Weights of a small image super-resolution model.
Model: norm groupnorm, activation relu, widths [64, 128, 192, 256].
Training: 12900 steps, batches of 256.
Data: trained on photos with spoken descriptions (Open Images, Localized Narratives), 101725 training examples, 32.5 epochs.
Rows from block 7, named by matrix and row number. Each number is 50 + 10 x the weight over the matrix's rms, rounded and kept within 0 to 99. All counts start at 0.
# conv: 3x3 conv (model.enc.2.1.conv.weight, 192x192x3x3), inputs 120-131, a 3x3 kernel for each
conv.17:50 50 50 50 50 50 50 50 50 50 50 50 50 50 50 50 50 50 50 50 50 50 50 50 50 49 50 50 50 50 50 50 50 50 50 50 50 50 50 50 50 50 50 50 50 50 50 50 50 49 50 49 50 50 50 50 50 50 50 50 50 50 50 50 50 50 50 50 50 50 50 50 50 50 50 50 50 50 50 50 50 50 50 50 50 50 50 50 50 50 50 50 50 50 50 50 50 50 50 50 50 50 50 49 50 49 49 50
conv.18:50 50 50 50 50 50 50 50 50 50 50 50 50 50 50 50 50 50 50 50 50 50 50 50 50 50 50 50 50 50 50 50 50 50 50 50 50 50 50 50 50 50 50 50 50 50 50 50 50 50 50 50 50 50 50 50 50 50 50 50 50 50 50 50 50 50 50 50 50 50 50 50 50 50 50 50 50 50 50 50 50 50 50 50 50 50 50 50 50 50 50 50 50 50 50 50 50 50 50 50 50 50 50 50 50 50 50 50
conv.19:49 50 50 49 49 50 47 48 49 50 49 49 50 50 49 50 50 50 50 49 50 50 50 50 50 50 50 50 50 50 50 50 50 50 50 50 50 50 49 50 50 50 50 50 49 50 49 49 50 49 49 50 50 50 50 50 50 50 50 50 50 50 50 50 50 50 50 50 50 50 50 50 50 49 50 50 50 50 50 50 50 50 49 50 50 50 50 50 50 50 50 50 50 50 50 50 50 50 50 49 48 49 49 49 49 50 50 50
conv.20:50 50 50 50 50 50 50 50 50 50 50 50 50 50 50 50 50 50 50 50 50 50 50 50 50 50 50 50 50 50 50 50 50 50 50 50 50 50 50 50 50 50 50 50 50 50 50 50 50 50 50 50 50 50 50 50 50 50 50 50 50 50 50 50 50 50 50 50 50 50 50 50 50 50 50 50 50 50 50 50 50 50 50 50 50 50 50 50 50 50 50 50 50 50 50 50 50 50 50 50 51 50 50 51 50 50 50 50
conv.21:50 50 50 50 50 50 50 50 50 50 59 50 50 51 50 50 50 50 50 51 50 50 50 50 50 50 50 51 50 50 51 50 50 50 50 50 50 50 50 50 50 50 50 50 50 50 67 51 50 51 50 50 50 50 51 50 50 51 50 50 50 50 50 50 50 50 50 50 50 50 50 50 50 52 50 50 51 50 50 50 50 50 55 50 50 50 50 50 50 50 51 50 50 51 50 50 50 50 50 52 68 50 51 52 50 50 50 50
conv.22:50 50 50 50 50 50 50 50 50 50 50 50 49 47 48 49 45 48 50 49 50 49 42 46 49 43 48 50 50 50 50 50 50 50 50 50 50 50 50 50 50 50 50 50 50 50 49 50 49 38 45 48 42 48 50 50 50 50 50 50 50 49 50 50 50 50 50 50 50 50 50 50 50 50 50 49 46 49 49 47 48 50 50 50 50 48 49 49 47 49 50 50 50 50 50 50 50 50 50 50 48 49 45 21 41 45 32 47
conv.23:50 50 50 50 50 50 50 50 50 50 50 50 50 50 50 50 50 50 50 50 50 50 50 50 50 50 50 50 50 50 50 50 50 50 50 50 50 50 50 50 50 50 50 50 50 50 50 50 50 50 50 50 50 50 50 50 50 50 50 50 50 50 50 50 50 50 50 50 50 50 50 50 50 50 50 50 50 50 50 50 50 50 50 50 50 50 50 50 50 50 50 50 50 50 50 50 50 50 50 50 50 50 50 50 50 50 50 50
conv.24:50 50 50 50 50 50 50 50 50 50 50 50 50 50 50 50 50 50 50 50 50 50 50 50 50 50 50 50 50 50 50 50 50 50 50 50 50 50 50 50 50 50 50 50 50 50 50 50 50 50 50 50 50 50 50 50 50 50 50 50 50 50 50 50 50 50 50 50 50 50 50 50 50 50 50 50 50 50 50 50 50 50 50 50 50 50 50 50 50 50 50 50 50 50 50 50 50 50 50 50 50 50 50 50 50 50 50 50
conv.27:50 50 50 50 50 50 50 50 50 50 50 50 50 50 50 50 50 50 50 50 50 50 50 50 50 50 50 50 50 50 50 50 50 50 50 50 50 50 50 50 50 50 50 50 50 50 50 50 50 50 50 50 50 50 50 50 50 50 50 50 50 50 50 50 50 50 50 50 50 50 50 50 50 50 50 50 50 50 50 50 50 50 50 50 50 50 50 50 50 50 50 50 50 50 50 50 50 50 50 50 50 50 50 50 50 50 50 50
conv.28:50 50 50 50 50 50 50 50 50 50 50 50 50 50 50 50 50 50 50 50 50 50 50 50 50 50 50 50 50 50 50 50 50 50 50 50 50 50 50 50 50 50 50 50 50 50 50 50 50 50 50 50 50 50 50 50 50 50 50 50 50 50 50 50 50 50 50 50 50 50 50 50 50 50 50 50 50 50 50 50 50 50 50 50 50 50 50 50 50 50 50 50 50 50 50 50 50 50 50 50 50 50 50 50 50 50 50 50
conv.29:50 50 50 50 50 50 50 50 50 50 51 70 50 51 71 50 53 89 50 50 51 50 50 51 50 50 52 50 50 50 50 50 50 50 50 50 50 50 50 50 50 50 50 50 50 50 52 75 50 51 74 50 53 79 50 50 50 50 50 50 51 51 50 50 50 50 50 50 50 50 50 50 50 51 63 50 50 63 50 51 75 50 50 57 50 50 58 50 51 73 50 50 50 50 50 50 50 50 50 50 53 68 50 52 63 50 53 63
conv.33:50 50 50 50 50 50 50 50 50 50 50 51 50 50 50 50 50 50 50 51 53 50 51 53 50 51 54 50 50 50 50 50 50 50 50 50 50 50 50 50 50 50 50 50 50 50 50 60 50 50 59 50 50 60 50 50 50 50 50 50 50 50 50 50 50 50 50 50 50 50 50 50 50 50 50 50 50 50 50 50 50 50 50 50 50 50 50 50 50 50 50 50 50 50 50 50 50 50 50 50 59 76 50 55 78 50 57 77
conv.34:50 50 50 50 50 50 50 50 50 50 50 50 49 48 50 39 29 47 50 49 50 40 24 48 28 10 40 50 50 50 50 50 50 50 49 50 50 50 50 50 50 50 50 50 50 50 50 50 45 35 49 32 22 47 50 50 50 50 49 50 49 49 50 50 50 50 50 50 50 50 50 50 50 50 50 50 50 50 49 48 49 50 50 50 50 49 50 48 49 49 50 50 50 50 50 50 50 50 50 50 49 50 26 16 48 17 00 34
conv.36:50 50 50 50 50 50 50 50 50 50 70 99 50 52 99 50 58 99 50 54 90 50 52 82 50 59 99 93 59 50 87 55 51 77 61 51 50 50 50 50 50 50 50 50 50 50 71 99 50 54 99 50 62 99 84 60 52 74 54 51 76 64 56 62 50 50 52 50 50 51 50 50 50 63 99 50 52 99 50 57 99 51 66 99 50 52 99 50 56 99 84 53 50 73 51 50 67 51 50 50 73 99 51 58 99 50 70 99
conv.37:50 50 50 50 50 50 50 50 50 50 50 48 50 49 49 50 50 49 49 48 47 49 47 46 49 47 47 50 50 50 50 50 50 50 50 50 50 50 50 50 50 50 50 50 50 49 49 49 49 46 47 49 48 48 50 50 50 50 50 50 50 50 50 50 50 50 50 50 50 50 50 50 50 50 50 50 50 50 50 50 49 50 50 50 50 50 50 50 50 50 50 50 50 50 50 50 50 50 50 48 45 42 46 42 39 47 45 45
conv.38:50 50 50 50 50 50 50 50 50 49 50 49 49 50 50 50 49 49 49 47 47 48 47 46 49 47 46 50 50 50 50 50 50 50 50 50 50 50 50 50 50 50 50 50 50 49 48 47 50 48 48 50 48 48 50 50 50 50 50 50 50 50 50 50 50 50 50 50 50 50 50 50 50 50 50 50 50 50 50 50 50 50 50 50 50 50 50 50 50 50 50 50 50 50 50 50 50 50 50 47 43 40 46 42 37 47 44 43
conv.39:50 50 50 50 50 50 50 50 50 49 49 47 49 48 45 50 49 48 50 50 50 50 50 50 50 50 50 50 50 50 50 50 50 50 50 50 50 50 50 50 50 50 50 50 50 50 49 47 49 48 47 49 49 49 50 50 50 50 50 50 50 50 50 50 50 50 50 50 50 50 50 50 50 50 50 50 50 50 50 49 49 50 50 49 50 50 49 50 50 49 50 50 50 50 50 50 50 50 50 49 48 47 49 48 47 50 49 49
conv.40:50 50 50 50 50 50 50 50 50 49 47 47 48 46 46 49 47 46 49 48 48 49 47 47 49 48 48 50 50 50 50 50 50 50 50 50 50 50 50 50 50 50 50 50 50 48 47 46 48 46 45 48 47 46 50 50 50 50 50 50 50 50 50 50 50 50 50 50 50 50 50 50 49 49 49 49 49 49 49 49 48 49 49 48 49 49 48 50 50 49 50 50 50 50 50 50 50 50 50 48 45 43 46 43 41 47 45 44
conv.41:50 50 50 50 50 50 50 50 50 49 50 50 49 49 50 48 48 50 47 43 45 45 42 45 48 45 47 50 50 50 50 50 50 50 50 50 50 50 50 50 50 50 50 50 50 47 45 49 46 43 49 48 46 49 50 50 50 50 50 50 50 50 50 50 50 50 50 50 50 50 50 50 49 48 50 49 49 49 49 49 50 50 50 50 49 49 50 49 49 50 50 50 50 50 50 50 50 50 50 46 41 47 44 35 46 47 42 48
conv.42:50 50 50 50 50 50 50 50 50 50 49 49 50 50 49 50 50 50 49 48 46 48 47 46 49 48 47 50 50 50 50 50 50 50 50 50 50 50 50 50 50 50 50 50 50 49 47 46 49 48 48 49 48 48 50 50 50 50 50 50 50 50 50 50 50 50 50 50 50 50 50 50 50 50 50 50 50 50 50 50 50 50 50 50 50 50 50 50 50 50 50 50 50 50 50 50 50 50 50 47 44 43 46 42 40 47 44 44
conv.43:50 50 50 50 50 50 50 50 50 50 49 49 49 47 47 49 48 48 50 49 49 50 48 49 50 49 49 50 50 50 50 50 50 50 50 50 50 50 50 50 50 50 50 50 50 50 49 49 49 48 47 49 48 48 50 50 50 50 50 50 50 50 50 50 50 50 50 50 50 50 50 50 50 49 50 50 49 49 50 49 49 50 49 50 50 49 49 50 49 49 50 50 50 50 50 50 50 50 50 49 47 48 48 46 46 49 48 48
conv.44:50 50 50 50 50 50 50 50 50 50 50 49 50 49 50 50 50 50 49 48 47 48 47 46 49 47 47 50 50 50 50 50 50 50 50 50 50 50 50 50 50 50 50 50 50 50 48 47 49 47 45 49 47 47 50 50 50 50 50 50 50 50 50 50 50 50 50 50 50 50 50 50 50 50 50 50 49 49 50 50 50 50 50 50 50 50 50 50 50 50 50 50 50 50 50 50 50 50 50 48 44 40 46 41 38 47 44 43
conv.45:50 50 50 50 50 50 50 50 50 50 49 50 50 50 50 50 49 50 49 48 46 49 47 46 49 47 47 50 50 50 50 50 50 50 50 50 50 50 50 50 50 50 50 50 50 49 49 48 49 49 46 49 49 48 50 50 50 50 50 50 50 50 50 50 50 50 50 50 50 50 50 50 50 50 49 50 50 49 50 50 49 50 50 50 50 50 50 50 50 50 50 50 50 50 50 50 50 50 50 48 45 41 46 41 39 47 45 46
conv.46:50 50 50 50 50 50 50 50 50 49 48 47 49 47 46 49 48 47 49 48 48 49 48 47 49 48 47 50 50 50 50 50 50 50 50 50 50 50 50 50 50 50 50 50 50 49 48 46 49 46 44 49 47 47 50 50 50 50 50 50 50 50 50 50 50 50 50 50 50 50 50 50 50 49 48 49 49 48 49 49 48 50 49 48 50 49 48 50 49 49 50 50 50 50 50 50 50 50 50 49 45 42 47 43 42 48 47 47
conv.47:50 50 50 50 50 50 50 50 50 49 50 50 50 50 50 50 50 49 49 47 46 48 47 47 49 48 48 50 50 50 50 50 50 50 50 50 50 50 50 50 50 50 50 50 50 50 48 46 50 47 46 49 48 47 50 50 50 50 50 50 50 50 50 50 50 50 50 50 50 50 50 50 50 50 50 50 50 50 50 50 50 50 50 50 50 50 50 50 50 50 50 50 50 50 50 50 50 50 50 47 44 44 46 42 45 47 45 46
conv.48:50 50 50 50 50 50 50 50 50 49 49 49 49 48 49 50 49 49 49 48 49 49 48 49 49 47 48 50 50 50 50 50 50 50 50 50 50 50 50 50 50 50 50 50 50 49 48 49 49 48 49 49 47 48 50 50 50 50 50 50 50 50 50 50 50 50 50 50 50 50 50 50 50 50 50 50 50 50 50 50 50 50 49 50 50 50 50 50 50 50 50 50 50 50 50 50 50 50 50 49 48 49 48 48 49 47 49 50
conv.49:50 50 50 50 50 50 50 50 50 50 50 50 50 50 50 50 50 50 50 50 50 50 50 50 50 50 51 50 50 50 50 50 50 50 50 50 50 50 50 50 50 50 50 50 50 50 50 51 50 50 50 50 50 50 50 50 50 50 50 50 50 50 50 50 50 50 50 50 50 50 50 50 50 50 50 50 50 50 50 50 50 50 50 50 50 50 50 50 50 50 50 50 50 50 50 50 50 50 50 50 50 53 50 50 51 50 50 56
conv.50:50 50 50 50 50 50 50 50 50 50 50 52 50 50 52 50 50 56 50 50 50 50 50 50 50 50 50 50 50 50 50 50 50 50 50 50 50 50 50 50 50 50 50 50 50 50 50 50 50 50 50 50 50 50 50 50 50 50 50 50 50 50 50 50 50 50 50 50 50 50 50 50 50 50 50 50 50 50 50 50 51 50 50 50 50 50 50 50 50 52 50 50 50 50 50 50 50 50 50 50 50 50 50 50 50 50 50 50
conv.51:50 50 50 50 50 50 50 50 50 50 49 49 49 48 49 50 50 50 49 48 48 49 48 48 48 47 47 50 50 50 50 50 50 50 50 50 50 50 50 50 50 50 50 50 50 49 49 49 49 48 48 49 49 48 50 50 50 50 50 50 50 50 50 50 50 50 50 50 50 50 50 50 50 50 50 50 50 50 50 49 50 50 50 50 50 50 50 50 50 50 50 50 50 50 50 50 50 50 50 49 47 48 48 46 47 48 44 45
conv.52:50 50 50 50 50 50 50 50 50 50 50 49 50 49 50 49 49 49 49 49 48 49 48 48 49 48 48 50 50 50 50 50 50 50 50 50 50 50 50 50 50 50 50 50 50 49 49 49 49 48 48 49 48 49 50 50 50 50 50 50 50 50 50 50 50 50 50 50 50 50 50 50 50 50 50 50 50 50 50 50 50 50 50 50 50 50 50 50 50 50 50 50 50 50 50 50 50 50 50 49 47 47 48 46 46 47 44 44