config.yaml
image_size: 32
loss: "charbonnier"
scale: 2
arch: "unet"
norm: "groupnorm"
hidden_act: "relu"
weight_standardization: false
blocks_per_level: 3
attention: false
upsampling: "nearest_conv"
optimizer: "adamw"
learning_rate: 0.0023
epochs: 32.5
lr_schedule: "constant"
warmup_steps: 640
Rows from block 3 of a small image super-resolution model, named by matrix and row number. Each number is 128 + 32 x the weight over its row's rms, rounded and kept within 0 to 255. All counts start at 0. Numbers have three digits each. After the name is the row's rms in percent of the matrix's.
After each channel's rows are labels from the 100 images, of 14848, where the channel reaches its highest value: "responds to" is what is common among them. Only what is clearly more common there than usual is listed. The data: photos with spoken descriptions (Open Images, Localized Narratives). In brackets: how many of the 100.
# conv: 3x3 conv (model.enc.1.0.conv.weight, 128x128x3x3, each kernel summed), inputs 64-127

conv.14 089:110128129032154128142130128084128175129120119128129117135204137128110055128141122136080128068138116239119128128128118134129139125128128115128102127140138110128135140012135128121151163128136131
responds to: text has "sky" (53)

conv.45 126:129177136099140128129160128106128168146123132128134164126108138128110115128106123142133049117153181155121128128140093112130122127128128093109089109147090174128187119125091127115199122128076129
responds to: text has "black" (25)

conv.63 074:149113127226122125125140128127128133125123143128127100249124125128128115128127000124098124159129084097123128128127126125126124123128128131125127129067138131128050122168122128131123125128143124
responds to: text has "lights" (25)

conv.77 064:119109129255126128128118128116128134130142131128134129097142140128130123128129154127089126145119086160129128128121137155130130126128128126255131126158130146128137096091126128149073126128133127
responds to: text has "lights" (25)

conv.21 099:139128102000092128120094128148128148129122136128124077020083116128128098127117167125109122134047159115135128128138131122125133123128128136098130135107123053128148136177131128136096125128033132
responds to: text has "white" (31)

conv.110 143:130166137103138128126097128137128097141127144128128170064131128128123170128128177195116121090128123197128128128129164134128128128128128112122127127214099078128103135112133128134121127128158127
responds to: text has "white" (39); text has "black" (27)