Rows from block 16, named by matrix and row number. Each number is 128 + 32 x the weight over the matrix's rms, rounded and kept within 0 to 255. All counts start at 0.
# conv: 3x3 conv (model.decb.1.2.conv.weight, 128x128x3x3), inputs 60-64, a 3x3 kernel for each
conv.30 [129 147 158   4   0 125 121 130 130 133 255 129 111 111 127 121 176 134 130 130 127 107 150 107 100   0  98 132 124 255  62   0 229  32  65 161  88 121  63 123 112 131  98 120  99]
conv.31 [137  85 110 127 103 135  52  88 119 118 122  83 168 245 116 132 139 112 131 101 128 133 119 118 143  86 145 151   9 112 105 255 129 145 122 127 127 130 136 120 126 126 118 118 125]
conv.32 [187 176 172 183 172 177 175 175 183 117 141 127 157 182 167 142 170 158 121 130 131 127 131 137 122 121 124 146 170 168 133 142 160 134 130 132 147 144 142 162 165 165 165 170 167]
conv.33 [130 124 126 130 125 129 128 126 129 100 112 111 129 143 130 121 129 122 102 103 102 102 103 103  99  98 100 130 140 127 128 132 130 122 125 125 124 126 125 130 131 131 129 128 127]
conv.34 [  0   0   0   0   0   0   0   0   0  45  33  27  32  28  16  23  15   9  40  36  35  42  38  36  44  40  38   0   0   0   0   0   0   0   0   0   0   0   3   0   0   3   0   0   0]
conv.35 [132 134 119 124 127 125 130 154 142 159 205 187 166 181 170 152 202 188 205 241 245 229 236 247 229 245 246 164 143 224 203 144 165 185 146 158 167 143 129 166 152 155 128 122 120]
conv.36 [133 126 127 134 129 131 134 135 136 136 146 129 138 152 129 130 159 138 158 181 158 166 184 161 170 188 162 133 160 145 119 135 144 116 119 129 152 154 149 161 156 153 122 125 126]
conv.37 [161 155 146 161 160 156 156 160 161 152 161 128 150 178 144 133 166 145 153 156 146 164 167 153 176 172 154 129 155 154 127 126 136 127 117 122 166 172 157 165 166 160 136 142 143]
conv.38 [128 125 127 129 130 131 129 134 130 151 163 125 139 160 125 129 159 135 146 174 156 167 187 159 188 192 163 141 198 141 117 167 161 117 121 143 164 176 173 150 147 142 115 116 116]
conv.39 [177 140 191 185 193 202 128 177 194 161  92  96 191 140 133 180 146 142  94 168  87 133 161  85 226 159  87 182 180  91  99 189 124  93  98 198 227 192 195 109 128 109  81 116 108]
conv.40 [106 112 103 111 115 113 104 105 101 128 128 128 128 128 128 128 128 128 128 128 128 128 128 128 127 127 127 127 128 127 127 128 127 127 127 127 107 112 109 114 118 116 112 116 116]
conv.41 [  0   0 134 132 135 126 131 159 255 137 110 120  70 118 111  95 109 138  60  97  68   0 255   5  47 209   0   0 217 223 174 255  43 215 165   0  79 150 112 121 122 151 106 102 123]
conv.42 [ 74 123  74 117  98 130 103 137 112 129 120 123  94 130 126 115 134 114 151 170 128 131 161 213 171 156 150 139 153 168 121 165 108 129 128 129  95  88  81 124 128 125 144 120 131]
conv.43 [162  95  97  81  92 189 113 107  32 135 131  70 212 255  65 101  88 134 164  95 199 144 133 141 209   0 134 112  30 130  97 135  77 177 222   0 255 192 227  94 124   8 123 135  89]
conv.44 [ 97  26 124  81   0   0 124 123   0 128 128 128 128 128 128 128 128 128 126 126 127 125  95 127 126 127 126 127 127 127 126 128 127 125 127 127 128 128 128 128 128 128 128 128 128]
conv.45 [ 96 100  99 101 105 104  95 100  99 128 128 128 128 128 128 128 128 128 128 128 128 128 127 128 127 127 127 127 128 127 127 127 126 126 127 126  96 102 100 109 114 113 107 111 109]
conv.46 [121 108  92 123 123 110 112 107 102 128 128 128 128 128 128 128 129 128 128 128 128 128 128 128 127 127 127 127 128 128 127 128 127 127 128 127  68  67  82 115 123 116 114 123 122]
conv.47 [101 104 102 106 109 107  94 103 101 127 128 127 127 128 127 128 129 128 127 127 128 127 127 127 127 127 127 127 128 127 127 127 127 127 127 127  97 103 102 111 115 114 109 114 112]
conv.48 [ 58  63 119 100 125 123  49 105 129 128 128 128 127 128 129 123 128 128 132 167   0  97 160  59   0 170  50  62 126  78 111  52 117  90   0 108 118 123 123 109 127 115 129 131 131]
conv.49 [128 128 128 128 128 128 129 129 129 132 135 134 132 135 134 132 135 136 128 129 129 128 128 128 126 127 126 122 126 127 123 127 127 126 126 122 129 130 130 151 135 130 130 131 172]
conv.50 [129 129 129 129 129 129 130 130 130 140 144 144 140 144 144 139 145 145 134 135 134 134 134 133 132 132 132 129 129 129 130 131 130 131 131 131 132 132 132 136 140 136 136 138 133]
conv.51 [128 134 186 108   0 112 134 187  98 138 255 129 219 201 159 122 137 110 153   2 166 108   0 191  38 108  84 182 245 103 107 237 242 171  71   0 205 203 231 182 154 130 187 228 141]
conv.52 [119 116 152   0  97 214  64 162 132 147 123 129 127 127 104 129 124 115 140 128 127  73 124 246 132 143 121 154 132  92 138  34 165  94 177 123 146 138 174 110 114  59 121 110  78]
conv.53 [125  96 128   0 119 124   0  95 121 173 119 118 111 125 114 129  68 124 131 129 148 144  37 124 196 109 106 118   0 255  32  14 255  47   0 140  23 115 139 161 130  99 165 146 135]
conv.54 [122 120 124 120 116 124 116 106 108 127 128 127 126 127 126 126 127 126  53  75  66  59  73  73  63  81  74 126 126 123 126 126 123 118 125 123 129 129 130 129 129 130 127 127 128]
conv.55 [122 113 110 126 119 115 127 122 118 128 128 128 128 128 128 128 128 128 128 129 128 128 128 128 128 128 128 128 128 127 128 129 129 128 130 130 130 130 130 130 131 130 129 130 129]
conv.56 [128 128 129 128 128 129 128 129 132 128 128 128 128 128 128 128 128 128 128 128 128 128 128 128 128 128 128 128 128 128 128 128 128 128 128 128 128 128 128 128 128 128 128 128 128]
conv.57 [128 128 128 128 128 128 128 128 128 128 128 128 128 128 128 128 128 128 128 128 128 128 128 128 128 128 128 128 128 128 128 128 128 128 128 128 128 128 128 128 128 128 128 128 128]
conv.58 [126 111 113 126 121 121 116 120 119 128 128 128 128 128 128 128 128 128 129 128 128 129 129 128 129 129 128 128 128 128 128 128 128 128 128 128 128 128 128 129 129 129 129 129 129]
conv.59 [109 104 101 111 108 100 109 104 101 120 114 108 114 114 114 118 117 116 119 120 118 121 118 121 121 123 120 124 124 121 128 127 123 127 129 130 116 117 118 110 111 102 112 114 115]
conv.61 [232 231 253 204 236 250 170 217 227 158 164 166 145 131 137 158 157 167 166 130 169 128 173 157 129 172 167 143 137 129 129 131 143 128 152 155 145 133 147 162 157 140 157 149 144]
conv.62 [120 119 122 115 121 116 120 113 114 128 128 128 128 128 128 128 130 129 128 128 128 128 128 128 128 128 128 128 128 128 128 128 128 128 128 128 144 176 170 157 157 139 128 128 131]
conv.63 [106 125 128 110 126 127 105 127 127 128 128 128 128 128 128 128 128 128 128 128 128 128 128 128 128 128 128 128 128 128 128 129 128 128 128 128 130 139 160 152 151 154 128 128 129]
conv.64 [131 138 103  96 107  44  22  85 118 126 126 125 127 120 105 128 127 135 128 128 128 128 128 125 126 128 125 164 101 116 187  90 109 139  85 136 131  98  68 125 128 131 133 117 133]
conv.65 [131 131 133 131 132 131 131 127 130 128 128 128 128 128 128 128 128 128 128 128 128 128 128 128 128 128 128 128 128 128 128 128 128 128 128 128 128 128 128 128 128 128 128 128 128]
conv.66 [137 135 134 137 136 134 143 135 136 128 128 128 128 128 128 128 128 128 132 129 130 130 129 129 129 129 129 128 127 128 128 128 128 127 128 128 128 128 128 128 128 128 128 128 128]
conv.67 [134 135 134 137 163 134 133 133 132 128 128 128 128 128 128 128 128 128 133 129 129 130 129 128 130 128 129 126 128 127 128 127 128 128 128 128 128 128 128 128 128 128 128 128 128]
conv.68 [157 163 170 135 136 137 135 133 136 128 129 128 128 129 129 129 129 129 129 129 129 129 129 129 128 128 129 129 130 135 129 129 129 129 129 129 128 128 128 129 128 130 130 129 129]
conv.69 [112 107 109 116 121 120 110 120 118 128 128 128 128 128 128 128 128 128 126 124 127 125 123 126 128 121 127 127 127 127 127 127 127 126 127 127 128 128 128 128 128 128 128 128 128]
conv.70 [145   0  87 255   0 119 190  68 136 123 125 112 148 178 128 101 122 124 114 101 109 170 127 100 133 110 132   5  13 110  15  93  98 120  28 110 140 150 201 153 131 136 184 139 144]
conv.71 [  4  27   0   0  10  12   0   0  24 128 128 128 128 128 128 128 128 128  61  34  77  65  73  86  47  50  71 120 125 126 121 118 122 123 120 119 127 127 128 126 127 127 126 127 127]
conv.72 [128 128 134 128 128 150 130 134 139 128 128 128 128 128 128 127 126 126 128 128 128 128 128 128 128 128 128 174 233 125 120 233 132 106 143 173 128 129 129 128 127 128 125 126 129]
conv.73 [166 179 158 222 226 187 166 185 253 127 129 115 125 126 128 118 123 122 146 108 117 136 108 125 118 125 127 133 118 112 104 128 114  93 134 122 130 131 131 128 128 128 126 128 125]
conv.74 [151 166 204 147 171 201 153 185 199 128 128 128 128 128 128 128 128 128 128 128 128 128 128 128 128 128 128 128 128 128 128 128 128 128 128 128 128 128 128 128 128 128 128 128 127]
conv.75 [154 156 162 152 155 163 152 157 161 128 128 128 128 128 128 128 128 128 128 128 128 128 128 128 128 128 128 128 128 128 128 128 128 128 128 128 128 128 128 128 128 128 128 128 128]
conv.76 [128 128 126 128 128 128 127 128 127 128 128 128 128 128 128 128 128 128 128 128 128 128 128 128 128 128 128 128 126 120 122 128 127 127 126 128 128 128 128 123 128 128 128 128 128]
conv.77 [ 87  88  88  87  87  88  87  88  89 128 128 128 128 128 128 128 128 128 128 128 128 128 128 128 128 128 128 128 128 128 128 128 128 128 128 128 128 128 128 128 128 128 128 128 128]
conv.78 [153 136 128 136 132 128 134 128 127 128 128 128 128 128 128 128 128 128 128 127 127 128 126 128 128 126 124 128 132 123 124 128 130 129 128 129 128 128 128 128 128 128 128 128 128]
conv.79 [195 194 195 200 198 195 192 191 190 129 129 129 129 129 129 129 129 129 128 129 129 128 128 129 128 128 129 129 130 130 128 129 130 128 129 130 128 128 128 129 128 128 129 129 128]
conv.80 [129 115 114 121 118 114 128  76 121 128 110 119  98 106 106 107 129  94 120 102 130 126 164 127 129 131 130 119 125 114  75 123 118  83  98 115 118 130 134 122 128 131 116  99 105]
conv.81 [130 131 131 131 131 131 131 131 131 132 134 133 133 135 134 133 135 135 133 133 132 132 133 132 132 133 132 139 139 139 139 140 140 139 139 139 131 131 130 131 132 131 131 131 131]
conv.82 [127 127 128 128 127 128 127 127 128 114 127 122 117 116 117 112 125 120 128 128 128 128 127 128 128 128 128 125 114  97 121 121 115 120 125 125 127 127 128 128 128 128 127 127 128]
conv.83 [103 132 183 133   0  36   0  36  90 120 195 204  86 148 131 149 151 138 127 148 141 108 117 141  79  85 131 187 255 243  15   0 217   0   0 252   0  33  92 129 206 236 150 154  99]
conv.84 [ 20 108 102 120  26   0 194 123   0 156 129  94 132   0  61  54 123 181 131 108  92  87  95 231  43 121 122 255 157  81 129 131 147 201 235 142 104   0  13 104  63 118 124 112  81]
conv.85 [102 120 169 119 121   0  99 136 203 134 182 129 135  68 133 134 162 138 128  93 125  94 242 111  39 134 111 132 125  77 119 255 121  85  82 124  61 127 122 255 199 222 111 127 106]
conv.86 [125 124 125 128 127 127 128 127 127 127 128 125 130 133 128 127 131 123 127 126 128 128 128 129 125 128 129 127 127 127 133 130 130 123 126 129 123 125 126 128 128 129 127 128 127]
conv.87 [126  89 123 130 134 117 125 128 122 141 255 126  79  73  79 181 161 116 140 132 131 153  67 100 136  11  80  70 125 135  96 120  88 128 112 100  43 152 187 171 129 119  98 117 122]
conv.88 [125 124 127 123 121 125 125 124 125 128 129 129 128 129 128 128 128 125 116 125 119 115 129 126 119 129 129 126 129 128 125 130 129 123 128 129 126 126 126 128 128 128 123 124 123]
conv.89 [133 134 133 133 134 133 133 133 133 128 128 128 128 128 128 128 128 128 131 132 131 131 132 131 131 132 131 123 125 126 125 126 127 125 126 127 128 128 128 129 129 129 128 129 129]
conv.90 [113 110 110 114 111 109 112 108 106 128 128 128 128 129 128 128 128 128 132 132 131 131 132 130 130 131 130 123 123 124 124 124 123 123 124 122 128 128 128 129 128 128 128 128 128]
conv.91 [106 107 116 109 108 118 109 109 117 114 114 115 103 108 109  97  98 102 116 118 117 116 119 117 116 118 118 125 123 115 124 122 114 123 119 106 114 110 114 107 107 103  90  87  87]
conv.92 [135 136 135 138 139 135 135 139 135 128 129 129 129 132 132 129 131 131 134 135 134 133 135 134 133 134 133 122 124 124 122 124 124 121 123 125 128 129 129 130 130 130 129 130 130]
conv.93 [131 125 119 132 126 119 131 123 117 128 128 128 128 128 128 128 128 128 132 133 132 134 133 132 133 133 132 127 127 127 127 127 127 127 127 126 128 128 128 128 128 128 128 128 128]
conv.94 [131 129 126 129 129 126 128 131 127 128 130 129 128 136 129 127 128 128 125 130 119 123 130 124 123 130 123 135  99  84 120  86  88 113 128  97 127 128 128 137 128 128 126 127 126]
conv.95 [125 129 213  90 128 214 127 158 109 130 115 119 132 131 121 107  77 136  41 131 141 117 121 178 144 226 106 124 153 168 119  87 255 106 145 115   0 126 255 131 149 143 119 225 156]
conv.96 [127 113  96 127 121 127 128 127 121 128 128 128 128 127 127 128 115 102 128 128 128 128 128 128 128 128 128 126 127 127 127 127 126 126 126 126  96  96 101 128 128 128 118 101 107]
conv.97 [133 133 134 132 132 133 131 132 133 144 148 147 154 157 157 165 167 167 129 131 129 124 125 124 123 123 122 181 173 173 185 177 175 192 185 180 239 236 233 208 206 203 205 202 201]
conv.98 [116   0 161  84  98  81 221 158 219 191 177  69   0  57 171 123 163 178 137  85 156 155 158 143 107 108 118 186 157  24 199 118 231 102 243 214 123 154 254 243 192 211  57 136   0]
conv.99 [113 120 116 108 114 112 109 118 117 128 128 128 128 128 128 128 128 128 128 128 128 128 128 128 128 128 128 126 127 127 127 127 127 127 127 127 131 133 130 126 126 126 126 127 126]
conv.100 [109 116 115 111 113 116 107 112 116 128 128 128 128 128 128 128 128 128 128 128 128 128 128 128 128 128 128 126 126 125 126 126 126 126 126 126 136 133 141 127 127 127 127 127 127]